Rows from block 12 of the image encoder, named by matrix and row number. Rows with one number belong to one attention dimension. Each number is 128 + 32 x the weight over the matrix's rms, rounded and kept within 0 to 255. All counts start at 0. Numbers have three digits each.
# v: window attention value (encoder.blocks.12.attn.v.weight, 192x192), inputs 0-191
# proj: window attention output (encoder.blocks.12.attn.proj.weight, 192x192, transposed), outputs 0-191
v.23:121136129119126176102115086107131143089148163062159146112078105158124111142074080148109140146143158081152144149112165121110085079180128159157083183130109157185175101108193114175123080157192061150105151106168132110137119122160124146097150115066081094092141111178154140103141149124171101120084104184131135162069167125101127116124130098109121108106093136120097152053140127120133189154105126116100122109114148121186071088136104136095071128118137095152085149098131081129116121127064174092176211084108089165080164166182117097163110144167084165105130121142154116127131108218082120174
proj.23:106101098086190144028180130140135139115093118214126070121122142099101094104140202079107147145167168175123182083150129143142141089112119137172161126103098128112101105121174139131090171146101099106118134187107125117036141121118130155088111105055112136164146128085095112119117135151152098242170112120110154120089142086128155066148100168097127147083119131090135168114107217154192095097144158081118117146136116145112141113145150137125026081152143076157162147123091103196115129098151128155123115138137129126165077108132119125097090142106166126135121104096124158183120141097128118098
v.24:107136192089120103102155208117165121086203197085123129058037182154139106131112141095123059142099078113117125058129187108144147112158156079148152159158154096171221121122091153106133139089132141162118161095178077141117164096147109082104087174185140090137124152094165122145146137121126127123064115113079054152113108114100139169174073145123134171094134097180173111076166100078110143102120129128073135057118113154093092125158102159137101200134091144124118179160112121142079090094141159167136166137160214204161176111104135112159172079090091135124117134098116127107058127193130150160
proj.24:115185126091116143000127122102113125113050112185111060180127126135156128192123174120104251135011068130139142128142115138100119073089086106149134189107159124085134130135105141113066157122124124157184107168158132108158123184113141197078136128088113157076130106094142127148064112089084077159179146114120162126156148081167126044123072130116022110111166142038075206147120255169162099120074164127131101128147131120144136168126099104167063066197172105104221170102126131148212148174078112179129130093206078135090137091136113121095090113134161154111062153120112146160146140131118138130
v.25:092098131150076133143147153082105194130152216110115184089047114065096164133145067171098128130126168144135120122098164120159159131177079124161140185122096134171142078152160133165117083141081137101153167167150081139187163154143096156123165162135140152100050144158152128063080151091115150081137168118128173123102140124165105169164117101154133084101099100140131070097133132141130169107091116189113167112195087114101130095150172148153094128090080128163130143089105120093098082147163122070151163156067124082108192142191122105101135057161137160084121105149127121109035182152133121082
proj.25:094107138070166147035124113180097141145101095208131067142145119129095101157111148092146175147087162141155172104151115127157135101105117132137130128110072123116138146143130151106082124145098059136120131135131154125048137129134110163093099076102113136163164102055138125112130161151141109183158095118094154091087135068115186092137098143087141150114092137075118198108121195152186140137127112068093126163139138122104128126177136138103024128171139125147124167133119144158113130133119156185126125121102156155165073152096117137122101141136114150113123144103130129198131151089117123117
v.26:146109124139141083094173169121106141178104128126146112134176147167092128094170112100121119150128130166113092137150145172104140153126147166113115171125133173152092069151142077120134112113139139085124129109095151163157121107101128122078167095066108100106143093094125139152119155128178086123118108094129155100125102154127155114085137191158123147147107114107150165142123171144080152070161125164151120183087083150101149108091138133127167093120147082157155170088135147104115122152145128154134146111151126127129139102098119092141169152141125099137134088160139124127155176061179161116
proj.26:159070111128187128190122114107137142106161106157133135113105114120132125090095091150114069095180185138125110128142113121200156129168145134146136076136096101196111109124152140106163117132105105126103109152089102137135148086173125132150145152137116135161057096183109087111207138126152130116082087145110128105109088112133172143125161132118160143085110132138119098126122106121137094149151173121130139132122125144142131107147146133116095143084099153117079088158087176153093111113147163160130120158095149161144122119195195102158139146121159128151148087108134127111122119100119117166
v.27:149109186110119115177133084085183182094133199123144060151079195109119122109080111125117076088078128112105117109175107170160126104163139165109137152157161106207123091168192119171135079143169092165118120188140121165107157158180159146155074106134144120110132158163111123057136155104093187133058119189156147153100144143113204133078143108131100156096159135095113068052125178135095216166073113155109106128116138116165081069100141148135139098108117092093108137105151130115125155137131094112179138155141117118066144115160183182196187173205135080077164151124123155076095091154118151096
proj.27:069109107104193157000187120153118120131114151209134073146120146147102097130161190069120183146151113161098219122171121135104114101095121160195148168076121140080103146112157105147037194156085070098125127150123099071093150109093120163091145074076107144144113126098118110125095134142153118228144153108135133109120127079140135049123111149082086152091144146097149177129120236133222114114169143078119091131152120139149141099179095119147061052155133054142162147139077142190128168115127122147080125170162105128185116097146098134108097137111161161137096103094105141188159167091107123106
v.28:124171102140153130101154122177098110120164064122086107063173115142156119096118144129094083095116107187175136095110166109084136117164115089109163148124096154107174195127082143130100158151051091097098166108091105105155156141117108086152166142082118068136103096187158116127130100156165080134121142156125152140097118132089096146158140138092098138084130091114156119188095117149159061129174123164155112205118131199139178137155177122080096101137118106127135140085132158084169108101167181116157142139174116188100160150100180104040141161116132149118099068095128120136103122189145112149
proj.28:148116128128105115222056127125113128149171114091115208118162121128136164119097019171208119102114139121158022163089100143232169176141096113078108057138112109179117140116139156100202094150107130162141118136176142190119125143156151139157112193190140120157107099128090157157152153104122161082093115099111116111139135113138128203158118097134143177118096065144133094159149034087132163106086116167097177136104113083110134169127098174092141195161085220138113133169151161163094091127124146198138127125079177151072131175154177104191143126132094135103185148134129116057112126178122139122
v.29:099185182114079065179117121141142140170061097078138178120181164134057133141175041155074096179095135185108124126160098124181145189105151167148151149149149153092119132077051122202181132146125193109116127086160117169150113097128099099156135121179145111070111114129100141194183154126117154093094130202170113112170095158101143157114104101090143100190081089210109106132134108093062176129077158047139168115111176106105164066108152104172166156113151151122149159134136104128140099145187095189089124104073137126147136146083068145082093184139130167103149193121092064169131064085147167106
proj.29:171135173135102153086149115067148123129125105055142112165118105140161099158134117182109069164142095117088109104092155114108098172104139129084114168151179100081172139134075133082105103082155137148149191095107159107185135125177153150161121173137115133088164170176132094111056109118134095154112135129143113185136124118132156084102210131146127126157133177156134139119091069146142139153107121097130100162094114143114111120090140118114184123101153088070097081111076124121169166147137112079178131134194086098111128118124119174122110106138097112105156176148136167143113092148134098171
v.30:154128137154140105145191166124084119143087093151165138130124097078095116081112104106108145122093127109073107094152107122169168118078185149120095104144093129086139134114130109122091113132169166133133052116069153149140164157120158113117125146157090151136143137122125177111090096117119138116098148126147121107104144127100098083085130182163088156120173148157133116140125173104164116116169105111124083117146116169175150089170137127099129150156109107094116084173139132106135117126100151158115113183120134094140051124117145063151119104133103119142138177110106132158157127105116139101
proj.30:137160120165147104178085133125121137120161146117108146121143134134144163162117101167127160116059065106146112178119132115111116146130121124107095171129177111141127137156114127140115113136120158169102126126121107091201121134137117111173131112177142133103091118166122156132106116096075137076124164107113079106158097158140131147121148109185079088150150140108114097132135085104091106106133147161123115103154139120137133136089088109128137126117152164117144137104151124111154123112102156125109121163119143135098174110123089136167160127127124129128112153157124108107167114132131138132
v.31:146121104098124172139109154161145132121171100168155183167096136158150128170115094165132087187122170166105161107108165115120169099100144132092099165087170147105139093169143099117133120084092167124073104125132106164091127172163124131133113166125137152105117149104139164096106179119085097153110088147127172096130114171162096099139110152089088128137139158092134126113123149104167114081158130093128104166093065112149130137137101110115090144163113140152158155159109117154109169112097123096154119161130147147089177081123098155157140153120154145106081132171169169112088172152146122082
proj.31:138127111100165145120136134158105124105158160197124100091114124114104112080137157075140098122148195162162111111152124126144161125126103126137145105146101121152133119101169150133131121164115124082128132163143136171008148095134138154116139128094105108191132109102087127121153132169177129168155116111120130117070116094126143135139106141109172165096110109129120153125129157142174121132147135148130136128123142145111150142133172129093078142150125150143114144151131114164110088105160122142101136129061138175133063158135129139102111155107158125131107087111137140157098142116131126126
v.32:105097158138150110092080121093159107177112101124131199079157122111115136168139091127160122105086102123136065066068091138125153107143102070128157120146169123135167163182130096164136086083172195137135107166146201190123145083100084089146153136121132172072148182099095106120122168164163106119051154112151216142097166155154126144158113140131157144109129108125091087105103117091087096098061130138115101127171096162177132114159129091175136159138181093107092120163161100145118062111136109084137096137122154171121161130118083149105145125123114131100084172159135171073109160128145138189
proj.32:138116149065087165069162126122118111140093127170102059169138118138118114148109138081085109138113170136090136105154108145126174144112150143127150147102129130103112157107147158099107179086090127091125148126167147113079136131179171154080094121090090130132141151099104111162128133125147116189170128122127129165092122053127129036146118132094118098140112144093133211122118211165178135091109128104136122138116135115093168133112125131105073117112120074157192160111110103202119127114121111158132135057140111160113115119146159153089147117118155138111121106084144188173132122151122131131
v.33:166067077070110106128110154106102113164139131130101137072163082056138144111143118138099157126110131139093156133098120139113112150160116145139123105160137097168109106157100065184118139163155092125124131109129153175146155114151082107089162189140089049112178117143146182147144144139165080167123167121064076105130077165140061159136123193133137106150090140109152184126131101110105094152138150070114083162108130136065152140145138193120150084140105143136132143097100173120155126086171169181138110153120107200186096084092157196112084142106097121071146085061077077207114080116143103195
proj.33:165218142111113127167126146107154108118107127114111146126166085118130119152108117138096124099059061134170076142099101125116158131120104131103137121086190107133099121121149145115108157105105169160142112121135126147146099198166194175119134123102146138127118134137118140157108106097103109090155158098129143158155110127121124138153115099137065121091151122074121111139096133160105038105121156249145142117111151128124133199116121116099108126204155211106160136124199158152135106126124142128118134137152103070055134123178149127128125116157137154113113145151133191097114112124125152139
v.34:123187170090098174099165159076063090133103183088157101124115112125094137096192179138105174135108111100168087096131181065168053098089218175180147120141111096140095121073159179155192141068086149131116123170138142141159143087134068067096050142164162188118091176150196125143190148061071208097048183134105157103147092106089136138091066074062079210139140126198197117067167179124138142142169098122120105041115212217058192134184123127127143154176131149111080132201193126139095128078146095100159087114126134148161109113063081079137106158084103094117173117201132171150141017068163139143
proj.34:110113185154108117102108136112114149147129124117119132180111117145130101167098096169171147117051085075071130154119134130120130181120155114066139186158167146064215129158065087082158106088154130153134159081176180083175127104093108095175126144120169142074150134132186111123051124115111120093162134108093114139125120113152100085107098100146136069185151138117096158146101128124102208103054116084131117126111112109143071090117129098125214148081154065151157141118107084137190146116088095136141119111149101158107143132064102146140148141105098137112124216126127138104133132137151163112
v.35:123155154124142119117063130113088178155190201075159159152093112188139072113064111125079136148163123056144085135092122089173122127133122082139176102184174157200222123150105085114200073149104167105111162139123119132173136121146058106124163167138166131082121129138129115137171144090105186101107179156058119088087143134097104174130070054100175070146108168113113127119166090112147198189109106176073095057110105177074134126141090129083174189102127089080087124090171148173132064095155106122139120126120127172102198135089100180185147154115091125131169169149113154134072096133071162128
proj.35:150196157091103173000178132089122147138041103173113042163079149129147135169153213105103180154077031117111173106155125137049095105091091133118110207124168115066123132135118132101069148107149156130144126148167133101147126186093132162051117103062119146092138111087178145148065114134107071175167148134158147146131144113139137017103137147115024102169176152070133158150133214173169071127125154079132072135154133132158124170126099110156146052186195061102200162108117105108168165162096132119118120108206092127118128105136084112084115121126120140114073157139129135172160157110139135146
v.36:122142106151118154082133134153084084104048064188111097172217132134081118170183121107159162103156090169070120185164083167130118155172119135162132148071093110125085148100139123047066191111159108091140120134061109118136132101148163125125136124096147124156147093135156106105109111123163089144201096140177114082186162110103130126125197162155156145139100124064141163147115129183179146130128166112106142167121104118163088126140086145174091134085105143124161137111154178139143154096107109100161161127124075063102090170097141100121087140073145109105129176147143108065148165058133156100
proj.36:134057092150133088241104113134123124134205166069134231068134132124126171090107076164170076118204172120140076124105147109205120173147139125130121035130144141157114139101118122179198069169099112138118139117127090182121134075127094101179155178212134111181081126177094136134198133118130154073048100159115136114116114134145132255107139116132173148099094073217155055135128021066106132109162094136136161110123136128152142115134129159131167195118081197145040095156102165091094112130148131145127109155056183149145132165134158139149130143131118088107191097139114085062116131180134109143
v.37:171120107088183101148124146151100117121104144172099153130106155134130106152102163146105113102101147149117139162099165095114122150098127110156172158161150130167094107127091158111090139113099149095165113145147135072071184085102092064103152184171100185156100110153135194134135082180155148165156133060131086165141057073074062090157150113157115114094109135166111189080132125127126127149113139109160092108110121172068149173182090092173174192137131158155154183094126160160100081144119164164131083095162181119129156113141147086141158181100103148161095123144083125160134126118109110155
proj.37:128243137124086121076117131101123132134090110172121073143109133123164126142141147156102207125019055115153089117129116114065128084117096113103117161133177120117132147129117116109102165107152128148139119145145094110209115182129163151084142145118145136082134129138135145150105129094094108088152155112131143137166166134177125086139079102170021096128167121058089140144146209138081092142126146169144111128132145122133129195098100102127138083204142143083177127107162123115180128184074137112124118120221075089088149095141114116141154119148159125107053133126131149132152113119138125106
v.38:178114111118102129158114153118145163128137177182137150093175160144133089142102147127100150096117134192124123152153130131178147090068157138190084150137096098136136085142104142211139164081111103108130084104122158098099135101186124129098086091168157142160109190119110083114109068127106148162108171150117175124190126129077160121062164104139115163187143082131203094145129167122163121114093141149143179117090110126114060168085130107161135182156146086144131157107115105131150086139160075168182123151130134143114094162090077083166140178133131076114109101142140108071125112101151127126
proj.38:066103172140158117090151116131143132096171132107146122160127108143154116125149099162135161102093081106104150162097165165147123113155160168160168165128117136088139167122101109132101151124166132165144114099129121089211139097096088090172110171156122128076099111152151122115096133128098121099100152150106115101132119136189104089103111152149091104100181142127120135153083106091127161142101163124132076109129131165127118111129111142152110125151082085102122144118071134110166195149097137116113127124167121151145147087116082110172144112120145136082151195146123136125161129160097120116
v.39:134122112105110156109079120089144163152147159114102157097117154200100149123118089170074068069124165103136134084135091152112085101133172094085110077206228136093138129175087109177128075038172102123139117162113155169114170087118133145127105125129151144107129153095154126145148144085174132099103080063177205146081120076112177143093124118122126149144124116164123175140092093125088148106073115168122128085118110127151115123108179143119090150140113139195167125128146084118066154138133127081111069105085160108131152137102129127132076132143080153119126140085176170159143178113168139145
proj.39:100124130096123136060154126132142115139071118180131035138147138107128115143130145073098124129106173159103163130136144128128144111097098148168154152060136125101134130115172153096077184137099121095133131186159143088090140150137188173096132105096080129159146128104112094127109126139140110190162129113111139148126145047138141052163087137110104136130115085110116215100125255147179148082139142122145105157122112125102141119121082089133067077122136084143149152141117095195141096121141127134125118115168103128166122125157180108128141120137156138121094091107126167186150134128130125142
v.40:140148109126104138145143158129119134108160128114145162136102183073162158117126151107160147095124147153152093123144111095078185133118173147122139112104057111193057198137121112100133095148056113162118138115091102107113095158135167131080100131092149124092130084170137154147153136159062151138135081148100079203157118104121172095113124092101144110085140127084152104121093102083150154151183089163158098123101132179118105163170110128098156112112089147118174091148106082184122194073134152175161119157148114089114107085166132112130118125118145129104139150143169129149153156098121094087
proj.40:116110111153139103223049113194106135153183132156126180087094128134122115102104071122208128135098131135146089151108121121183115129139115128078091074186130161150166133138137088142189082143137076155098115140164166167068120092057107070161156150161133118172101104104137140112162125137158199082100113090076118060134124122126131236137058077147141155124118059124166087147179091057102169125119102128140150126118135104146122141164138136086148164131122224164074147156177150108080105131134116154105118169066173144135117167100093131145165147108104124130121159142141090082098133134146147115
v.41:172080080140181147120073154106165134117141125134123109110157167102163128140125142134111124129112153098083088143127138166088155131175103150088085139071084127139147096178155079111119183161125088156132124092105159149130159143156100160070152126056071109179176122183135170116127172144076115137130095106093140163088115115136162067128123147171158141121110140087129153150096200140203103123142083142119058157173168162123139109148167145058103145166100128131135162149127155109139180124077156124187108142176122159100149130158161119178136129168098128163137094084156156213073105141117161160
proj.41:113112098114150096188114116150116138165162122185134145059122117140099148069110090102154095126151165167198097108118101138173130160119099140129137055120108162149139129112144126146148121176122053135113114186149121201047145134108145136133138137140137103217094100098082104099157126149168161175115123103114081096121137118121161217143080118100149174099106059133156122134154099092140102140158158135115166127133113093147134157180138175105103127163098223165090152158147150147081072100179149224086104131094172124139098165182116117139111150128156116114114113105129116068104128114121126121
v.42:116097109105130112131153145113063065104095070114112132098167074144116093110102118151150142120158143145126099144117093138102135099143120156151127149091110134144120133106073102071071188146080158079063133099111084168165067105170120150108128164147113161157165121102125138170164114162157120141119145117158102100188170137127123113154145181187096174154142104104166098177138173125141102084121173142179168153139066076103154112112155139160173121170104154148159132150141105148176113170106126216157125143142164109144162131102147110130131144133147074106105135154126075149087162102176088133
proj.42:145128115162117093255117121180163103125226151068125234096169107126111137116128057163149064099137140124170059146085116110173139154154130095117131050159110111162104145129144140164193095121141151166162118094131132173122118127158145123179158180193133112145116122166103138104185123116119163068076128148123140116122095156108114240129139121136153161111112073161134093108107030100094130153141128179139167120099139140124112163124134146100155200145052235124038075166152183078108093104158105119125134154046151125102154156136137147142131121151114147111164117155139088084111115149126127104
v.43:132140106151110095114167151071113145130100140091136136154137139087141137090098142084152155169094161149128109090140101163098120139144081101121110126097133140161122156121081134143104126128170113148170105092157116124147141093114124163159159111098148117169097137123149102158114132083127113086088127142083123121174116132143089128110164115113120184169159105097161104087160107133077144105122130146086107100151136139186147166096125129134160153140169139090143104098127133108178150109172160150164114117102176168089161162146119106141120181157109147138146121127126137102151094173099147140
proj.43:128179139127134166060139120142137129130078100095113122153107147151130141166153177145092165132111029125123174129144125133073101131119149125153101185124162133095133131158091109114064157074148143132115146107130131048158121163111125115085105087097138143090146153137146151139107120125115110151149150146139142126142122151114156089105160128134092101175158181113134133113134167112147118136108139091130126141153143143116134112120091093150165092125184065110150137118131100112126164131086137088120123156185114116144146090121062146099108105099090135128120150150142123155142116133126158129
v.44:132147114133106139113054115141141077149089162129095134146103120200151077079142111081105100168115086166162169137093103158149140087082107132111122108189138115123174147113151175194169104102150095185146153134113147087131173081158130106125150083156126090125164166069062139107104137133105106127057151178107111174094072134121163133129135071106074113149116065190110119134102125115074113186102122088140199107102100107162081079126128109162184109114158132173120173124127087097095134126155099100086135134121200121168117151069143128141075124128100050083150165117092170092118136089082141169
proj.44:107124173124089182000215143067170127108056089115127030175133139139124090164158174131047147166133084140080186088174107142054127117099120135182127167107124104085134121128115148080044208079127134095165131132119102087196133148154133184074098129072110132089136146134141102127095117115102087200173154151144153156112153076156126000079178174097058119123165202081116198145117219158172097110114161088109079167111119124122141136110105130149086058120109020076168118114087125160176151111087151139125136124222085084137123071169156113103104118128157154119114128116131152198154144122122134146
v.45:152080099115161116167095087106120158187132124134096170072166130125113118167110093134168161108150164076166086174153157165074147101119116146081098140084083135089124158167162128125087118174134154080059142147166143119102090149164151165075159125092124150114134139126073124102145139160159125164194111155085114105134148149118169115104185144091179086162084159113101151118077154084095064066145142178179146160124122048133144140116155194099071061165156104105124106127139184135128129142106141083168121163147076088090144092117185091131188102152123135135150138097107107156105172138102088128
proj.45:120085073145153126230142134177130121120196131152121180086102089122112148059099109123156062098184191156171088123098130115192146116158150113133145033152057136166096129110161143142191122143115073124110111118107132205050132099142118108148149136108130120166121111128128128149200144142163163107116103136131116093115124146123131217140126123103207163103099065176145098137133064124120130143170119151115166123111143152125150120150168150128097200147108176155058131178150154130076074100163124161113133143039174144157110162155158150140107135146133125141144089096126098092084131127120158126
v.46:137128145151096155174155128122136159163112149079145175125167149150085098166116092153119124115109158179160168111128124141181093204134115084141105127171120172120079167085073141116179135112121159153123104117126181179150124112140145157128084063156128074149118190136106085141130102167149119081077096113095108142092140130118131144179097137094091100123085174122105100127107072113137139117113132119137120072168091105144142135162109124090136149098130096083138128148136148097080153152149102172139125123106155183162126146090074160123145108118116155148107148095124148099125152102145139120
proj.46:152149184129065132120146110052160107137089080050106086141108104123143125141136137136092055153141094118086107125096111125076120160126120141081099151166153127114182116123111169068142135065193174135157119099139118145153138162158131106098135133116116135074145149132185147118091099097121116098116153152161118155186120134123115105105162142161117108188169173136156140165142109155121105148113127131112084147094123129132127166114147161126196089163139107112136136119133153110139139133113142091140127106205119087101144128135163087130146087193059100112155181153141169137139121146118137169
v.47:170118092131117088115170121170100106150108141144165150131193049153129081097131141095148183127121141159145111100158134150119103160125162112152175107158111160112092104126062143155083194110155155129109094161130151110157128118127113183093127098104125109187127088142091161171097152183191092166147100108156123095130054140095133149173110120191151129150083143167081181178153054115165111134107152107131136120167085141130159155205149134179146103125090104168148084078119128135138101104135053121083150165125124170154148137159107074063123116123175152090142106103090094098115173120181088149
proj.47:176135131145078106226076107111144112141107128081125193135140105125140160147102061175124063119136153110113054149104152103144160176143146133091089095163143101180161149124105171127207046110109168136122158111119157184188118144153142102162112166198109124102157130159132154136148122108096142065087126147115168164168143149117126184116145091180133060139103109183134071151127056149004138107135124177145127118098152120140108139082126116089171163107128213110120112106150126109144094155129175113156107116106118130085122154145170115189135126110112141126157104173132136108145133170112105137
v.48:121133182135155159133129078096217168127114137118138091224076106216125162189158065090121132138155110104156129165162188115107107125120110177073049140128118116142102079135202100075168109142115070157168194161192173129128103087155173129141148090130053208103125111148032041112149171167120183102119086177169207181141165103171206142065110018129107105153161146138133099120076138171118188154094098131133108122134099082198082080097092073093148104174183152095177158143111113126089141128022080131172194191127067065069186126161147167222200150157163166120161115154191179118140175109104148043
proj.48:110063084120216138088163134138134134102120136210139112096097144114101122099126201089113103149214186168099193111165166132153107110150141138177155138106116148132101127123159123174090159148128100088093141165075128102056134080087100118125134100074116134175101115116120101108143114176170123217111096143133119104088137118122160104134126184103169140107117127149160136097121167124182136126153160055115115120150095149137116058160150151138051093075144064179122128137076110131118145081170124128104129147082147135189094127135130138119095145115125109154136071090129105147154145088103141135
v.49:153110060132132177094138163107166176111144186105118116078144102154091123174141144120165113121098152154109103090143151098096120110179151148155179171093129136119123130145178084105140185142117129084089109160098131117138096166133101142109146183145112118129155123143136123079100139181161107133167153085109180152095165101151130084100174144162136107099146127079147100121070182139163095075102077177130072128143094121096137151092164142102095086093168154156146069087172152135101122120122109135093130154162119135104123154147176144176164105105129104137142107112125168153054095131126093083
proj.49:114081109093159113178140122160129125124161146196140136091129107117120099085110099099145090132161239144142123113148106132174167109124127135138166073119074124146121126110184137127143107145089089091126103156145132185044146076137133146136137115112102111197104105101078113129184147149170136160141082122106127109083127077116145142140085116093179150085105091137127152133148153134153125128158139151124154126111118128113135119163159148116076165119078144148096146150127131187084090118152122169114132106088161162153096148144173133116132165120164132135132087087127130122098160108128136135
v.50:185113094092103120088122175142155124175149113117155183082108170066102157100111185126132139106173137158145190125143133105151185148106087078151111141090084149123071190176133147094074155102130120131113156167151093119098094117101106147081122157110084037134132096104137141146095171152136080142152098085133067114167173096142160091203138186108121106089155086099107127187155086142174077143169133149114081112123151177121134092185132148129073135150111154110176106101105160150118171148085195208148118148165095184133126109182141152126110079116170167090164145067127101145152169093093090086
proj.50:166170112146129083255072120177105132136168135087128222081142118121143152100131081141151081116098124120185062146075106128142135155143123127095110060170129124176130109131125142120207067154122134146111124112141143187096110144105135078159139136161141121173142119132123138155166116136126171057111117105109113085149115173111129255151103095150159159125089086131149061113142046081070112121137118173135184106109138133101125175122154150107177188170127246140079126126210158084101074125155157086127130145076163135106123164123124123134123136135101113153131122168137103077091112149158147133
v.51:067108131150145138128158123153179129129161123124129132190130129168162165124162139110165097101103152104137107142111148111059131121109092101140128111049075153096103166147176049089145069167077139157170170108174093140098127080168133107114147160107129174103099070112096131115077179171158155122108166133149185133070174115120162128130114115084087084169159101160119094088140170166122100096131120123110138095110108059096108162115107094176150076160098109177116171161116089154112163128132156125145191107117139113065184104120122178106122100196103126139095126127105110129161100151158120093
proj.51:097058106099169135105148118157134137134140133183128093118119122124100096106123134085121125142169230155127157116159132144177129107136120144160155106113079152137136121099162132139120130150104091100106128152122116142036152078105119160131125112121122118169118115117116118115159140160176134199135096127118132102091130097129145103137088137088183135092107105150137172112121185142170144137126132070112135124127115127118114097179140156119053126118117086153104142146083132178096127102163120159108129133083148147182090122147122131105114152113152127129139079093114128173111130108110120120
v.52:099072131122130128121141140200163065146087100131166150102126130039094156076090143131117121137113182128152152129098095165086112085148118123101107127071051137070072114151161105124140147083116065133105115097077138153101099133150131162095157132146140095155170105172143188168132102169170060147175123103068102121135101126143173131150179166116157142083120111137094176189073178126139061122106104129102089163116126126146122123122140131084103058126108115111131068150122157088188175101082108105097165104161071069086081095122156063068130056106175125111130072119128138137078177153176059053
proj.52:161150092151132072255087132126111130142156150073139235073138108123135143101082059160125039105124168134185067137091137122170155158155136120098148056172112115192113129111137156133204068152140126142112137110117160190099104139134150085160141134152134111160130144129093121102182125143142178054109125107104106124135107165123108255154119084150199147138094077161154071113159031092057138121156138198157186094131123106096120150128151156110168214124105240147058100147201161087074047115171149095122138121058160139126130165115153137175151145146113124129150131151130101052087102132110132111
v.53:082126108069116118107096156194120106088120167087088193135153179168138176093078169084114095139126138099137086079126103139127106101152113094157087124111120156147136124128155155072159121167116077102166111158103112140076141147117123128080217192096081131115118094173126175124121097172090123114183115084137143129168151086167168159099174154163185148065158155100161176107077101077112103156129075124145154134128147106094156118193138140144129126116100165099123123187143124175163149135148137117116142136119099149159118158134161139131157106159145127131078112137152156123104155165079094087
proj.53:134143131131147097216115162168124139161161179213117142122125118105120107136093088154180176112082197115163067132144153122190143090120113132083177121142101130149126126113153103157171091153132114153103082152163142168061122110068158111147128108165177106170115102130130185116136154113149112074159104110098114097058129095130107185178063088134148119127130045134114142157169146133071162099153140218133163091107129099096141162139143086074138191163122169143112144116194083174128069129127119133105111099072141140108133138135120125124118155124148166140130104161125122109139095090162146118
v.54:118104123081159151148137095148144086097151165164133132064099116130148166103132139108124181118121117124167181104160130087113157099125116123151141089111126139127091157197138130174151181161097120120097105114155114170174140101124132137105119143170130102157099123135185142172148119156084112094184109123093077132173086092175143139180169163161158173093089161093136099177113160102181096074141120101184130114162103090112140146186163111115117094164096120114108167136101110127142128177117109159080102142141147162130149152124110115137107153139094156159088122140082136126101117132158084073
proj.54:175182150150091084246078162134114136172145101064117178132109093106168128102068071155181133127088116074129033139102125106156133162116127114043115091197130100134185097142098118070230045079152177143152105079156184152106099121090128077152139156154145120116163121114149149116134126123102161039126091121097145142131111143125116201150071095142172105156151086145098103127136081107035137133106110188158139104113122088114102161097158146115209184119170194132106154119188136129152103142135134085158133067108127155071144142100154130128155116118096110134154196160138130077093109153125145135
v.55:093103125131118177095182157100142136150166120124193186153109117113105115058129203167141124142167148109100098104170126146130139122121099162143170107077121107151108089126106107062080101111051137135124130107119157130119123140150138152127108168131179079102095108143124157114127145079071163138136106077072125102175077109134103092176162119138156161136118121104105148175100118118137112089118157195082072116067162108141141138137149157104146097102080142159172137150092152114126094127176106187151147184167114146103120166118155149161186122094094122097109133095140112144124125164125167117
proj.55:126186120139109095169104127150104146131174140140126162112146119131130139139118119156145177117061081104199095149131113127113134101130125129111126116143155105120119163145110084160141149151148145173123112097121094113188122142110130089162121158176166135117114144138130175133138120125111134062128170124113115130171124187143098198120115097152070142130159120103111073136143088122086120124146121190155153124145156112165134154125123083125161138193117193098122129138193141071129138168097149112101110148160130088120169122110100121150157125137142122151107154150125107100118134119144118106
v.56:078122174080167115086131156093119174160106152105137154171105197105174077153115160160110143084118161120144137114140171053121162102134200111111128103152164143114068152116123117094140068079086169145107129133172120116160174154140160143129112099155164131110193134120168122145123177107079145092145134119088101160114075131130075153100150133108136123116103175157132093148150172090100148130182104135134139141060123182088144155153108088179115126111116161096144124168091100174076166150113141082136150148121080101126160141149135102108101092131068170164109169098152098132085089111105170142
proj.56:118158156102145179068128135118139144156090113128125048134110142145142133114121154084113145167084091130133177111178138136080098116087123150134110172134168112098141119147120097108113159147149118113116144115153141082058139137080079099077146072075121117117154147090186145115059114149141152135173146092127134106099104071128112058085126156145099079167180151093119184112155198126099093105128119105136080117168124131113091137116116093125127117102166073100150159099141116138192131149107107110113138100123077142162112113080105117141158165109133119084067164169110169179135152100102125131
v.57:108118126174138106121138115100091142153105197138206166075121138136070107088174134163063111113126146172083125086112144080137138176118089158144123149124092113119111082099148137155138084175147146111173150163163099079120152164110102102147113146082117135061146102126097057112179129087098121152156194130111114151178089114141139174146116132137147177090164112152145109127169142117160125139077128110142115166129084091104105162165129176117104117124157119108084122102101154145137146073180133152179117126096120096127100134157159133192115085111156125108143162189123070095137080088078168099
proj.57:077086138137143138080130087134119121103092122155118130129095110163118131164176156156109188137087031158116160190161139117095114038131135145184093168171141167120105145125139129168062167072152105175032191134114150073181094141083135127122138091102129128096083118133168161120134130114129119147093169139125131096143115136144130140122134126143093093069217118097144116113113166125079144116136154063148080091163160129171110123148131077118113048146138137143142078078137128072120157096112126132099142190142091103172116092089062133101108147101122140116118121161131113164154134118147096115
v.58:180142148148121164101194079089098151091138133111113141174083143096147104184110100180103138184115169115138179127104136121140132116132082140184123127090123108124112162127158085118098121157129096128105117116125124136167151097146190108168095100075082149120150102103109139125133136138216119147127106212106096105129153112085165129121139168177116115096111154063154097177117143183162126130112151104129169178160088118151124070084168140124133131122137161142082162075141136117142146173148158169077152108142080172139148110110127148153064181112107182144112153158118150136087201093156128137
proj.58:144127081124134110165133120172134112107160122112131170058149151103083152114182126147139061089219099143136137116121096142170140179161126109189087061128111128149122117126129148163136132138074132114124139150147099136109119150146114130146121149142131111192123119141077149146180145105119129178118137158151150144135116142099137246131162163096127179123100098174142082132113083065132086098179142092140162154107150155134141138118117142090134152161079180144095073142113152071100085064140130150135131198115183099136120188174158140099084150123108120151169078126143085107111151149150128128